{"encoder_mlp_ratio": 3, "encoder_head_dim": 32, "encoder_fused_qkv": false, "decoder_width": 128}
Rows from block 2 of the encoder of a small masked image model, named by matrix and row number. Rows with one number belong to one neuron. Each number is 128 + 32 x the weight over its row's rms, rounded and kept within 0 to 255. All counts start at 0.
After each neuron's rows are labels from the 100 images, of 14976, where the neuron reaches its highest value: "top examples" is what is common among them; "patch colour" is the nearest of a few named colours to the mean colour under the peak. Only what is clearly more common there than usual is listed. The data: capsule endoscopy frames (Kvasir-Capsule).
# fc1: MLP up (encoder.blocks.2.mlp.fc1.weight, 768x256), inputs 0-85
# fc2: MLP down (encoder.blocks.2.mlp.fc2.weight, 256x768, transposed), outputs 0-85

fc1.510 [134 145  90  91 114  80 155  64 158 177  80 154 123  84 111 135 130  89 128 124 113 171 156 115 141 168  94 117 111 114 116 107 181 100 128 191 140 112 130 103 140  65 134 170 109 155 115  91 121 117  98 109  91 164 146 102 175 170  97 129 124 140 134 132 142 117 162 113  95 134  89  91 113 173 208 211 161 110 121 107 144 125 129 137  89 158]
fc2.510 [149 126 158 143  88 139 130 105 183 194  86 100  92 145  97 158 133 150 102  97 107 117 145 126 136  97  94  90  51 109 160 140 114 108 144 169 152 182 171 160 166 158 103 135 145 120 131 134 115 118 126 145 125 124  56 128 164  60 125 176 161  75 118 150  86  85 138  90 130 124 138 133 132  87  91  99 136 150 199 169 146 140 120 127 110 106]
top examples: finding: ileocecal valve
patch colour: black

fc1.573 [155  86 105 106  87  96 178 133 148 116 136 128 172 198 139 151 110  86 103 148 156 122  97 113  97 204 109 111  91 105 139 159 158 116 110 126 187 117 170 142  97 205  66 154 196 121  90  89  87 165 115  94 148 107 137 137 135 148 106 125 116 104 211 187 110 124  69 103 148 173 174 111 116 120 125 168 171  55 145 153  86 133 119 114 114 191]
fc2.573 [160 139 129 165 134 101 141  79  84 103 121 142 121 106 106 106 176 128 157 118 147 144 110 145 157 104 114  63 104  39 147 108 183 129 133  96 146 122 115 133  94 164 150 146  88 156 145  92 140 135  37 114 162 146 107 155 130 158 101 128 153 142 134 136 136 133 166 128 170 130 106 140 116 101 106 111 127 131 127 176 161  55  70 202 123 115]
top examples: finding: ileocecal valve
patch colour: black

fc1.269 [136 143 102 121 126 116 116 133  99 105 140 157 164 103 149 129 148  79 119 148 171 121  96  82  96 123 120 144 118 215 105 121 164 135 133 202 123 141 104 123 158 172  65 110 130  85 175 112 117 153 109 157 113 175 154 149 121 152 179 149 144 154 138 101 130 110 132 106 149 171  91 149 101 160 145 158  90 150 150 139 132 120 164 169 133 132]
fc2.269 [211 102 118 173 129 163 100 110 137 133 135 153 174 154 160 133  95 118 142  89  86 169 131 220 116 183 184  89 153 121 104 199 165  94 134  22 189 166 119 116  98 127 109 146 159 170 116 140 178 134 153 117 130 123  85 108 145 130 163 118 103  82 118 141 142 100 113 132 107 163 137 147 103 143  85 145 141  80 118  84 157 169 129 106 131 129]
top examples: finding: reduced mucosal view
patch colour: black

fc1.119 [130 112 149 135  92 165 130 131 127 168 169  80 145  70 122 135 178 137 150 100 185 149 178  94 141 132 146 158 104 113 118  82 110 137 107 107 114 120  74 140 119  69 119 144  98 139 126  98 214 187 133 115  97 127 140  93  94  68 134 151 152 137  76  86 112  92  97  97  25 132  70  87 115 188 145 184 155 128 148 138 162 173 161 116  85 122]
fc2.119 [124 153 108 119 150 101 183 130 167 100  47 133 158  84 157 142 136 123 149 123 130 171 102  98  88 141 105 121 118 145 144 145 120 149 179 153 104  47 122 165  67  98 113 122 114 131 134  91 180  38 142 155 137  83 117  85  77 204 140  46 107 105 142 131 162 115 133 142 151  81 128 164  97  95 117 146 107 124 141 160  91 135 191 141  94 161]
top examples: finding: ileocecal valve; finding: pylorus
patch colour: black

fc1.134 [156  93  63 154  95 111 104 186 156 136  75 123 106 164 165 126 190 141  92 107 113  94 120 135 113 128 172 127 190 121 107  85 113 170 165 130 130 183 114 106 124 158 167 188 104  92 194 142  99  79 120  96  78 153 154 121 114 148  93 128  93 130 169 149 118 108 181 166 187  50  73  68 140 132 136 127  87 100 173 132 157 118 111 160 147 214]
fc2.134 [130 111 162 127 121 149 116 137 165 131 205 130 113 186  96 168  95 155 144 152  89 146 136 119  93 137  67 133 134 149 155 128  98 199  89 121 119 155 132  83 165  93 162 185 138 169 146 152 109 116 178  91  83 113 109 130 118  95 153 121 121 139 173 120  87 108 106 104 110 148 118 181 123  59 110  98 116 117 121 121 100  74  76 181 102 110]
top examples: finding: blood fresh
patch colour: black

fc1.291 [152 152 132 159 102  67  94 117  85 106 130  74 132 135 168  78 169 151 107 186  88 135 125  44 185  43 139 137 115 183 117  83 164 183 154  94 134 112 123 127  88 155 141 147  89 150 185 145 202 111  61  98 143 148 127 111 117 157 186 150 106  79 165 121  85  72 121 173  78 166 154 116  91  71 103 144  73  94 119 132 135 157 104  95 116 130]
fc2.291 [121 141 106 116 118 202 109 114  99 131 175 155  85 176 123 101 115  59 149 127 121  59 134  80 133 137  54 118  95 151 160 147 117 149 124 123  72 144 102 149 147 118 147 157 141  52 118 144 175 135 164 134 101  99 155 167 190  74 128  96 102 146 111  87 200 151  72 114  80 149 107 126 108 100 143 175 175  98 149 154  71 129 133 114 125 137]
top examples: finding: pylorus
patch colour: black

fc1.53 [152 150  90 154 131 101 135 119 145 128 139 101 151 106 106 173 137 155 197 105 109 119 142 191 163 136 133 122 135 115 139  86 144 106 113 150 192 121 113 148  92  61 119 141 168 118 101 127 112 153 114 157 125  80  82 122 154 127 127 166 122 130 117 154 122 178 152 101  86 178  98  97 104 127 130 156 119 141  73 130  61 114 117  97  78 142]
fc2.53 [128 129 102 159 144 105  93 128 120 117 113 168 121 133 115 102 100  92 126 146 136 104 154  56 114 122 145 156 147 129 100 160 195 135 150 117 117 130 106 114 159 126  70 147  78 178 135 155 139 126 123 140  90  89 108  92  68 213 110 156 117 120 128 191 143 116 150 115 160  61 155 145 162 103 113 161 147  91 168 150 138  75 140 107 132 113]
top examples: finding: ileocecal valve
patch colour: black

fc1.509 [ 96 174  91 118 107 140 184 169 106  64 106  43 103 115  95 150  86 198 111  83 151 104 159 136  88 158 121 156 178 138 143 157 204 177 113 104  83 184 109 155 142 118  91  78 142 103 135 138 102 113 152 131 174 111 130 155 159 130 138 123  96 124 111 107 129 122 138 123 120 138 140  91 153 176 104  84 150 135 148 147 134 187 123 176  93 160]
fc2.509 [136 132 124 101 130 115 166 150 125 146 162 169 180 172 128 131 157 108  99 119 151 137  62  92 142 133 161 160  96  31 161 119 113 101  99 129 204 100 105 153 161  98 106 152 189 147 163 156 103 132 126 133 148  46  76 180  26 183  99 107  77  87 131 119 148 137 155 135 146 172 136 135  92  94 124 138 130 101  85  67 139 142 109 125 125 156]
top examples: finding: blood fresh
patch colour: orange

fc1.411 [160 130 141 137 107 116 146 145 124 145 140  95 175  85 145 108 132 144  91 122 158  92 112 121  33  94 133 123 101  97 163 189 138 171 107 126  77 124  86 138 142 169 122 157 132 191 135 154 131  62 106 186 107 159 161 224  79 212 144 136 155 166 128 133 112 115 155 114 106 130  46 121 145 162 112  98  96 136 136 107  95 143 170 183 122  63]
fc2.411 [157  40 130 145 105 157 143 179  97 172  95 135  99 144 118 120  72 141  94 116 125 198 107  99 116 113 163 168 156 139 126 178 144 117 105 150 134 178 125 132  92 131 132  99 124 174 129 140 106  94 110 169 133  94 183 122  93 144 113 134 171 173 132 109  87 123 161 141 105 124  83 124 123 166 148 153  59 107  77 150 160 109  99 124  88  76]
top examples: finding: pylorus
patch colour: grey

fc1.639 [118 173 123  36  87  94 119 114 156 164 115 156 137 124 158 184  84 159 158 103 132  93  83 119 148 134  58 133 154  64  81 120 129 141 167  57 111 168  62 181 165 152 111 135 107 157 108 164 194 117  91 149 129 101 111 156 159 138 134 135 119  67 154 113 139  92 144 103 156 151 137 155 110 106 149 203  97  85 168 135  92 153 132 131  72  90]
fc2.639 [154 135 127 114 112 184 158 201 175 109 109 133 130 157 114 124 126 106 208  91  62  96  84  72 138 138 128 107 133 139 111 210 109 107 104 112  90 101 144  97 133 134  61 191 149  99 154 110  75 113 177  69  75 108 171 123 118 136 139  73 174 176 197 160 160 141 125  89 144 151 153 110 108 119  96 186 160  97 163  97  58 107  47 101 122 133]
top examples: finding: ileocecal valve
patch colour: black

fc1.10 [158 173 116 136 190 133 127 114 104 130 140  70 114 122 163 101 142  79 124 173 170  75 118  94 111  71 126 175 111  88 140 142 210 121 144 155 126  88  72 126 153 142  77 108 134 133 108  89 167 135 121 153 106 104  98 118 115 131 114 127 130 159 131 172 137  99 124 149 108 104 192 111  94 113  85  87 169 131 117 176 128 156 139 168 152  89]
fc2.10 [142 156 155  91 193  62 154 125  91 194 178 170 110 164 146 131 117 113 153  81 129 127 123 166 138 132  90 130 113 128 111 197 128 123  59 103 152 136 144 107 146 172  94  96  67 155 159 132  77 140 108 133 147 111 167 109  95 101  76 114 201 134 108 146  91  82 143  84 117 207 100 144 142 139 177 102 106 143 146 141 126 112  91 150 146  73]
top examples: finding: pylorus
patch colour: black

fc1.241 [131 181 142  95 140 166 177 104 126 161 115 114 133 146 121  81 135 100 119 127 124  92 118 121 161 157  91 155  96 119 109 129 167 188 126 155  94 116 139 110 139  14 172 115 146 140 194 147 150 122 211 102  73 189 149 130 166 118 137 113 128 138 183 101 148 107 128  70 128 157 123 130 106 104  87  96 120 135 163  86 134  90 114 159 142 155]
fc2.241 [102  78 153 113 123  81 106  98 152 187 143 134 121 106  78 128 160 125 178 210 161 106 164 108  86  94 152  87  70 116 127  81  85 120  91 163  86 191 117  75 125 140 100 121 137  67 117 172 105 146  74 150  74 138 108 149 155 169 118 172 177 186 121 128  98 134 137 152  92 113 128 174 157 191 116 105 161  99 141 166 189 111 135 158  74  94]
top examples: finding: reduced mucosal view
patch colour: black

fc1.613 [153 153 173  43 171 139 150 120 134 119 101 145 131 157  95 138 151 126 136 170 135 143 154 117 109 141 104 144 101 151 143 152 124  72 143 134 112  76 122 133 110 119 189 162  65 132  94 164 121 176 110 172 120 115 159 155 105 124 159  73 178 109 175 136 185 144 136 125  81 140 142 156 118 104 101 150 112 101 104 120 108 113 173  72 148 153]
fc2.613 [ 66 123 187 139 139 132 146 165 135 164 159  99 160  46 170 124 128 105 112 157 123 115 182 141 127  46 111  71 164 162 168  89 170 124  86 155 167 160 172 145 166 156 147 121 111 169 157  92 138  57 161  82 113 162  53 108 143 121  80 108 116 147  85 116 128  60  73 142  93 149 143 131 173 132  91 105 114 172 201 150 166 140  56 130 151  78]
top examples: finding: pylorus
patch colour: black

fc1.427 [134 111 118 152 168 137 174 165 101 152  55  68 124 127 160 122 131  75 121 102 191 138 154 143 175 124  91 219 148 123 119  72 136 169 175 107 127 211 127 109  84  82 115 151 102 181 120 157 132 140 120  95  83  77 125 126 126 142 136 185 134 131  96 152 138  99 120 159 110 140 113 135 122 112 111 133  89  48 130 130  54 183 131 127  54 101]
fc2.427 [ 98 128 174 129 149 101 118 133 128 159  87 121 145 144 156 136  84 117 184 114 133 142 114  69  34  82 155 141  68 102 116 121 123 170 162  78 122  92 132 125 167 152 138 175 123 196  66 122 160 130 162 115 136  88 160 179 150 167 138 125 158  93 124 131 196 204 134 115 133 120 134 132 163 155 125 190 103 106 154 113 109 102 115 106 174 152]
top examples: finding: ileocecal valve
patch colour: black

fc1.201 [151  92 131 131  75  84  94 140 116  80 100 121  90 184 124 141 124 152 125 108 176 111  95 156  70 154 142 101 133 132 127 106 151 130 135 156 154 125  57 105  90 113 121 109 157 141 182 191 121 131 147  98 148 120 131 125  82 105 132 143  79 144 109 142 163  85 132 114 119  84 131  73 107 110  52 150 151  96 159 197 118  99 107  94 108 166]
fc2.201 [110 118 121 141 170 130 207  95 162 158 132 148 124 119 143 135 160 115 154 141 124 125 133 135  96 145 123 147 135  92 160 127 125  77 123  86 206 193 140 133  81 126 129 134 169 139 124  87 142  94 113  95 113  61 131 112 111 208  72  97 132 101 126 126  99 175 128 150 170  74 163 165 125 141 132 194 168 123 139 189 120  54  91  84  94 111]
top examples: finding: ileocecal valve; finding: reduced mucosal view
patch colour: black