From a checkpoint of a small masked image model: 42238 training examples.
Rows from block 7 of the encoder of a small masked image model, named by matrix and row number. Rows with one number belong to one neuron. Each number is 128 + 24 x the weight over its row's rms, rounded and kept within 0 to 255. All counts start at 0. Numbers have three digits each. After the name is the row's rms in percent of the matrix's.
After each neuron's rows are labels from the 100 images, of 14976, where the neuron reaches its highest value: "top examples" is what is common among them. Only what is clearly more common there than usual is listed. The data: capsule endoscopy frames (Kvasir-Capsule). In brackets: how many of the 100, against the usual share in percent.
# fc1: MLP up (encoder.blocks.7.mlp.fc1.weight, 768x256), inputs 104-155
# fc2: MLP down (encoder.blocks.7.mlp.fc2.weight, 256x768, transposed), outputs 104-155

fc1.257 171:114147130141122100188159138134141147118153137153090132161141152128152142106134124118084128106128143072122139111130113135109097108164122089092144129158150161
fc2.257 170:116081107155170103164130109142121113134107131123125128132120122085123146142143112131093151138171140110179092139206145094153100112111134137143122120123146132
top examples: finding: ileocecal valve (37 vs 8.8)

fc1.0 120:139125142140095070112126155140168106117148125117144124155166130094161089119136113115132101105100131149111130098170121183093165147139147141136105155127138105
fc2.0 117:086141125105150098121130145134141127144110122113132165105145130155155149152108114125145099113138105168101104119102138114162126078108140109129122105139138077
top examples: finding: ileocecal valve (31 vs 8.8)

fc1.76 152:134175154122120134079102092162133116069121158139110112147154137156113104153151134124098091131172137146170080146123166130137112123144127130176133140113145161
fc2.76 153:082138159155145093130141111135089117113094161102078085136138124151135138148155145088147133135101122133110131135109157121134129180115081081162093092104148154
top examples: finding: angiectasia (34 vs 1.8)

fc1.201 024:138151173154148117097156126149118125104138182116121138146150129133168130129129113153144124081142128160117125127116092148153177141144124144088118145121156116
fc2.201 022:111136157132144113087145130095141104128096167091122119117135146140109105125169136109092150159101124109144160119109129126142099128048154117115080156123123126
top examples: finding: reduced mucosal view (25 vs 6.2)

fc1.566 088:149099146150081096152114167073121120146144101150123125106123111123153152091110158140143134143151117174139187115160127110102128147127115120119083095130119156
fc2.566 098:117127135140108158150108150137151097136117158161149147132156091149150169154096149131092153121149157178134119136124138105166117120136141117143136118166155150
top examples: finding: ileocecal valve (34 vs 8.8); finding: reduced mucosal view (25 vs 6.2)

fc1.741 145:134140078149093081091100164112117100155170133112104129157143139105177156132112131128132159080149127049096126119117096158114113095132132136122146128144136116
fc2.741 143:104132157150119094126117153150135105125088140112126126153143114083121113124135145114082163081105099148118116117111150137139140166136154177144142070149128099
top examples: finding: ileocecal valve (26 vs 8.8)

fc1.731 064:116138143100081114111095144153137123165129097129160108155140116166144119172117125137147140110120136118151101160114123105117076110149139163108118112124096172
fc2.731 063:123118161180087131137104120104134171144162119126130158107119130110152191120133129104115109155142130118149134171117129118136154150109126098144119119133112149
top examples: finding: blood fresh (36 vs 0.9)

fc1.252 136:138142123113116117099136155152131098169195139141102111150129157139129142104152137134141081151145131124114136124126153118115133112184128157152116129090156127
fc2.252 148:168095091085160140144126161093080103136149075147133135139131128093123156081079177139164175130163096126120146082173131147122141143141145178109106131121148171
top examples: finding: blood fresh (51 vs 0.9)

fc1.643 106:117108133143132109121148111152143096153118147097103156124108153170143115147147141115112133157135137136109114137134201124097159119110146127152113078088156134
fc2.643 113:170144114127131128114106103123161132130148171131151135123192118137128110098140131144117129131104109113131058152091127104138111133150136122138104169183172167
top examples: finding: ileocecal valve (39 vs 8.8)

fc1.568 146:135143140124087174162166150148127113116151113072109148127147123138174147119168146081125153141131090164105139132161106082143163185136084135088086127132175137
fc2.568 142:172133173142073144164106155158152130093130153145159155177150152130135135092089152117105104099099126158112163124144113172146130129109118118138165114134140133
top examples: finding: blood fresh (30 vs 0.9)

fc1.429 093:098177123154128090084153093088080083082116158151160135100089132106141109106127125098101196147096094139126087118141146166113120102164119148107112112133126133
fc2.429 099:102124169088135118135097161121157136130130109099122123131109137123116123138146109147102108148121128124164100175082161127101152154081147158083131114149118113
top examples: finding: ileocecal valve (29 vs 8.8)

fc1.304 081:107164121153154127089133122129120086096116127108141141153151129091122149186143109145109110083162129117142169114132115102118110136124121102124118126125158148
fc2.304 076:145146164129104106122096154138128152147152099107112120118126147111142125128133148137127144100117189146142078093149149117130118134151122111133124108132153148
top examples: finding: reduced mucosal view (39 vs 6.2)

fc1.764 135:114157156163087110144099114187112137153099111158141178144136153124132115170115103111106142110141128109121135127128118110130109105126106128149137143106114153
fc2.764 133:144130150097097160147149104119094121143156142144102154155109127136113156130116147148173147173126125125101119094130139135134163113136150137117178112110153113
top examples: finding: ileocecal valve (29 vs 8.8)

fc1.610 101:112141126122134190099135111109097142159135090117164067139134089120124160135173100138136123119139143136164110122139123137163112109133087159110170110117110101
fc2.610 095:117137154122139125129099137138104075090112145156088125117143128114083148145164135140114094118127173116124148128164155104144111161098138133111158128148128150
top examples: finding: pylorus (28 vs 3.4)

fc1.271 112:074129133102129104160136117161091135106144168091130091186152129122151154127108133109128135077141134147142118106153110120122173124136134174138108085125157137
fc2.271 121:125108122159121160095147131124139131128113147168140142101161143126076126114136157107176153095107149156161108134144134116107101152113141135142129121171122121
top examples: finding: pylorus (63 vs 3.4); finding: blood fresh (34 vs 0.9)

fc1.158 195:104140111146155177120142159145112106147128118122135117123114153141118121109135136148115151126100142135124118127101123120159109100123162163125115130130092155
fc2.158 182:085162096147148167132129118180135146111128110134107141110093145123128114131102176107146131101132145139097136112154099145139128125148110141108146143131082189
top examples: finding: ileocecal valve (58 vs 8.8)

fc1.673 110:108156136127107100133094160070117102182126124144095130134116150159100131154126117151144127143064148122125077118130153087135091140128134137102127110122137089
fc2.673 110:152083156124132147112123165121145124150196150103116091103119124113105119134142165157115105124121122141135115102131107148123092140132138135147116105134121149
top examples: finding: ileocecal valve (35 vs 8.8)

fc1.559 034:129139181107121162146156123120127140101128147125153166117116172126107125109135107139133166121140091131127132134119161173114136145152098112131104110129158136
fc2.559 036:124152130125135099115100157145143149120104136147127130119104160143115137162117150099112106102143174092114147125138118125132153142067135159163135115136089161
top examples: finding: blood fresh (25 vs 0.9)

fc1.182 150:121118107161144144146098119122144139109145144140143116112125128147111096057135136117090145116126169122139117107073159153094094125147102094089147077142095138
fc2.182 154:158154156112082161088142141136119127167152166125145106135094122129126108090148103089172142116150158116139150124127096155158126109157172079151124121145075180
top examples: finding: pylorus (28 vs 3.4)

fc1.58 057:146119144162165155156101123114108192115081101116109101103130106129140162114117101131094080121111154128106145142173124158126118141126111109102146121124112102
fc2.58 060:090120152134142122117076118113152136103153097128120147117170128131148094105154109149127148111133114123162117119122123165078132122117126097145088141165103139
top examples: finding: pylorus (62 vs 3.4)

fc1.35 061:102156132074085106156149135135146129113150147152117108135078144132141146136137132158111156107120125119127113140160130124135120117125111136096133135163143130
fc2.35 066:125133149131106142111093135167143147160124146127150100122102127107099103064122134116123162111145123163119139085128126078148119131155132132157106136116182136
top examples: finding: pylorus (39 vs 3.4)

fc1.512 047:096131143084112144133151165129065151096104104130166113109068152117111099133132138121135114087082159138124114152151121132102121094124140155161169094192169144
fc2.512 045:140127137134169150147120106122169079129144150149149171170137137140125132156118103128136100178122127144121098138113124114123109120145150098085114114138106133
top examples: finding: pylorus (25 vs 3.4)

fc1.180 141:137155138148103148133119179127134177128138154117136132134150174116131109135148142136118131154121147153175095144176075103091159140143096110132119121144146139
fc2.180 143:142142128158120133144139129083086124146123105114120129122122091182114123150165162137119139146123128124153153101110061098148117186172163142119116147132139128
top examples: finding: ileocecal valve (84 vs 8.8)

fc1.101 079:111110119148123097114139081125101122177161169119140131166167120141126109122133110154123129093121092126137116095111095112116130138170127127114099121064118144
fc2.101 082:069159133126105113139119121170114114123136156133122112141104145095112131166164133091105105115108128103170153113131109098082125141120137106115098106134127160
top examples: finding: ileocecal valve (29 vs 8.8)

fc1.708 082:134105148150131108133165112137112138141152181155091110149113131138147176158080127112154154127118146136126080141123144129099130102170138131126123158124120098
fc2.708 087:135188155139103118171156116153145140145141086138123101118084121120101124106170105104115165183121123113127157144120104134130082150128110186104073150133139127
top examples: finding: blood fresh (27 vs 0.9)

fc1.389 051:183103105119138140130163136160142124079114138098108103126140141139108126153112109140094165140124099142119140158112131112128123101109134103108110092101137146
fc2.389 061:106088122119093152116163126094135127157158141160146168100096124139159080114158155128143122112089098145134129161163116119120124125142098131182133142114098105
top examples: finding: pylorus (40 vs 3.4)

fc1.309 121:098139161157116116070147150154142133116187161122117132138117126152125116100132155073128146134116114117069140096140147098120129120114143127129164146146113149
fc2.309 124:095139049116127144120102150125117106126106122124083119178107125144133101102164104184115148146154143109107172175128119141125114129095191077155141130121153158
top examples: finding: ileocecal valve (37 vs 8.8)

fc1.473 068:189111092127081154127133114168122129137092193110119183117133068137112141128143147128132129178150137138151130145128123156109129135159130125093127105146146117
fc2.473 070:167095141150144143134143138130121141119159089093116089124151111092163135121107132151131126122115140101116131198136122160124116148134133114181126133124163171
top examples: finding: ileocecal valve (38 vs 8.8)

fc1.222 033:123126129129147133136160131145113149134109149126124120157130115084114145106144153117122165133116086125168170125100151102142053108120111105100132119102115147
fc2.222 038:119102109111104086155115151118141142125129088172128210102136141102133100104098143099080119143139117115132131157124134089161137129157074134147157110146132111
top examples: finding: pylorus (26 vs 3.4)

fc1.8 105:140117153159107177135145145124156109112179126121135124114173118152103118141088108143157168078116103108099086127123139141098158124154143118188139071084152134
fc2.8 098:130141138121104073145122125151141101157168124136117112133164127134099109121106138092109119153121102109072121120120121141139131112163133103157117096183141126
top examples: finding: pylorus (70 vs 3.4)

fc1.53 114:142133132093070148100191143094094126144129173109101162161114154115139107074144150144174114130110124104127138140125130114162128175095128105125126109095105086
fc2.53 126:189082082131124128141167126148135108161088131096184123137110131103114130114088104143112106116131135111092113142143160131118138143098133057155122124108155111
top examples: finding: ileocecal valve (27 vs 8.8)

fc1.114 085:131165182119099136113148140148135104122104102143129135135156149133143169137109165117118140111131130128142115168125129120105157102152163135098142103118131145
fc2.114 087:125115142171136157124117119149128145115124130117105130130075135109138103119118077101141098112116118125130120112155075086150120122127109113125132116118141133
top examples: finding: blood fresh (42 vs 0.9)

fc1.9 167:153152203112123146167076126135106145119128134167119119152115105128111124158144073109135126131104158088082139102123163151129140142158117133125128126103136137
fc2.9 173:105139151179102107107118111115173088149107133193128134146149094151111146139120117170182124152128101150130136157119123138161113111112133106059115121167143124
top examples: finding: pylorus (33 vs 3.4)

fc1.669 046:139131110103123125096117156095113129126122150089143110116096134149131115139074109176122131134120142149145144159121122135162132103129144151143122113195152143
fc2.669 048:123108138103126163117135150121180149144115153138102088127124160120100097158167158154123131115063165120165121127182141144093131125122118135112146138120109113
top examples: finding: pylorus (44 vs 3.4)

fc1.89 114:158123110159106100141132123131142120107092144134107111149129061151153189095131126130129135170149060121133129089146181069120135147152136116083114122152121102
fc2.89 119:097086134196133100154114120156130118135114098144113116116122091134168161154086132176148102133124151123143133110119087102136104131113143176108139133109144146
top examples: finding: ileocecal valve (26 vs 8.8)

fc1.197 092:105099136153135170099154169151095102151165140110106154133116152082075124096116160117145137110097118092136179134140157112130107147166127133107107136144123150
fc2.197 095:091078176122117149102120098132119125103107140085093164145082110140102147165133167123165100113130139140129158142160123092119105142136146157141123148132135155
top examples: finding: pylorus (33 vs 3.4)

fc1.761 079:114131155127110175106154175148106129121113125130113086112158117120113127146135133139123144137110108138139151153109164118167108173121147147104159109110124142
fc2.761 076:156089069099133136140074144146119139134133123120111170109120138116128149105140123110096120119071165137094099117125120137131151113120083094117155183137094172
top examples: finding: pylorus (26 vs 3.4)

fc1.321 063:164168120129095179101158130101135129134212219085107128096137137136138130127107139156090152140134161121104150135125094107127132128143118117114135132129098130
fc2.321 064:141118162104119143148123111134128137141144147138128105119107108102104126116122170153128175090118112145147150141143193158140124152136095112157113130120163149
top examples: finding: blood fresh (37 vs 0.9); finding: ileocecal valve (26 vs 8.8)

fc1.60 157:123135133131096122090117080140111119113120112114152154170137116115131155133123104116120088127126114092164088111151117133128126134146120135177130120122099109
fc2.60 160:128150106156158127127122116147128106130067129155128126150093097125120136163146141153125138177174138143115152116124134143135151170113130140146102089141139124
top examples: finding: foreign body (30 vs 1.6)

fc1.260 096:148162133105122116129176117179131086120123119115119169177089131143119120111134111110162150135117074139137107145066127090139129146101085118124112136137154116
fc2.260 102:132094134166089131139147115120149158126144159079110080125118119108138160138111160128139107078150144150161129128113153139147123105150125154159105164109123086
top examples: finding: ileocecal valve (25 vs 8.8)

fc1.383 125:103149159113135127121136111119141127111139170087103093135117072139150085126145143127122109111107130153089070094150135123165122142090120149115094128163158126
fc2.383 128:091153103121130087108116184146139101114134144132136177111093182107091115119104115100133111152149137114156098140165089129128146145133108165146134111131140164
top examples: finding: blood fresh (33 vs 0.9)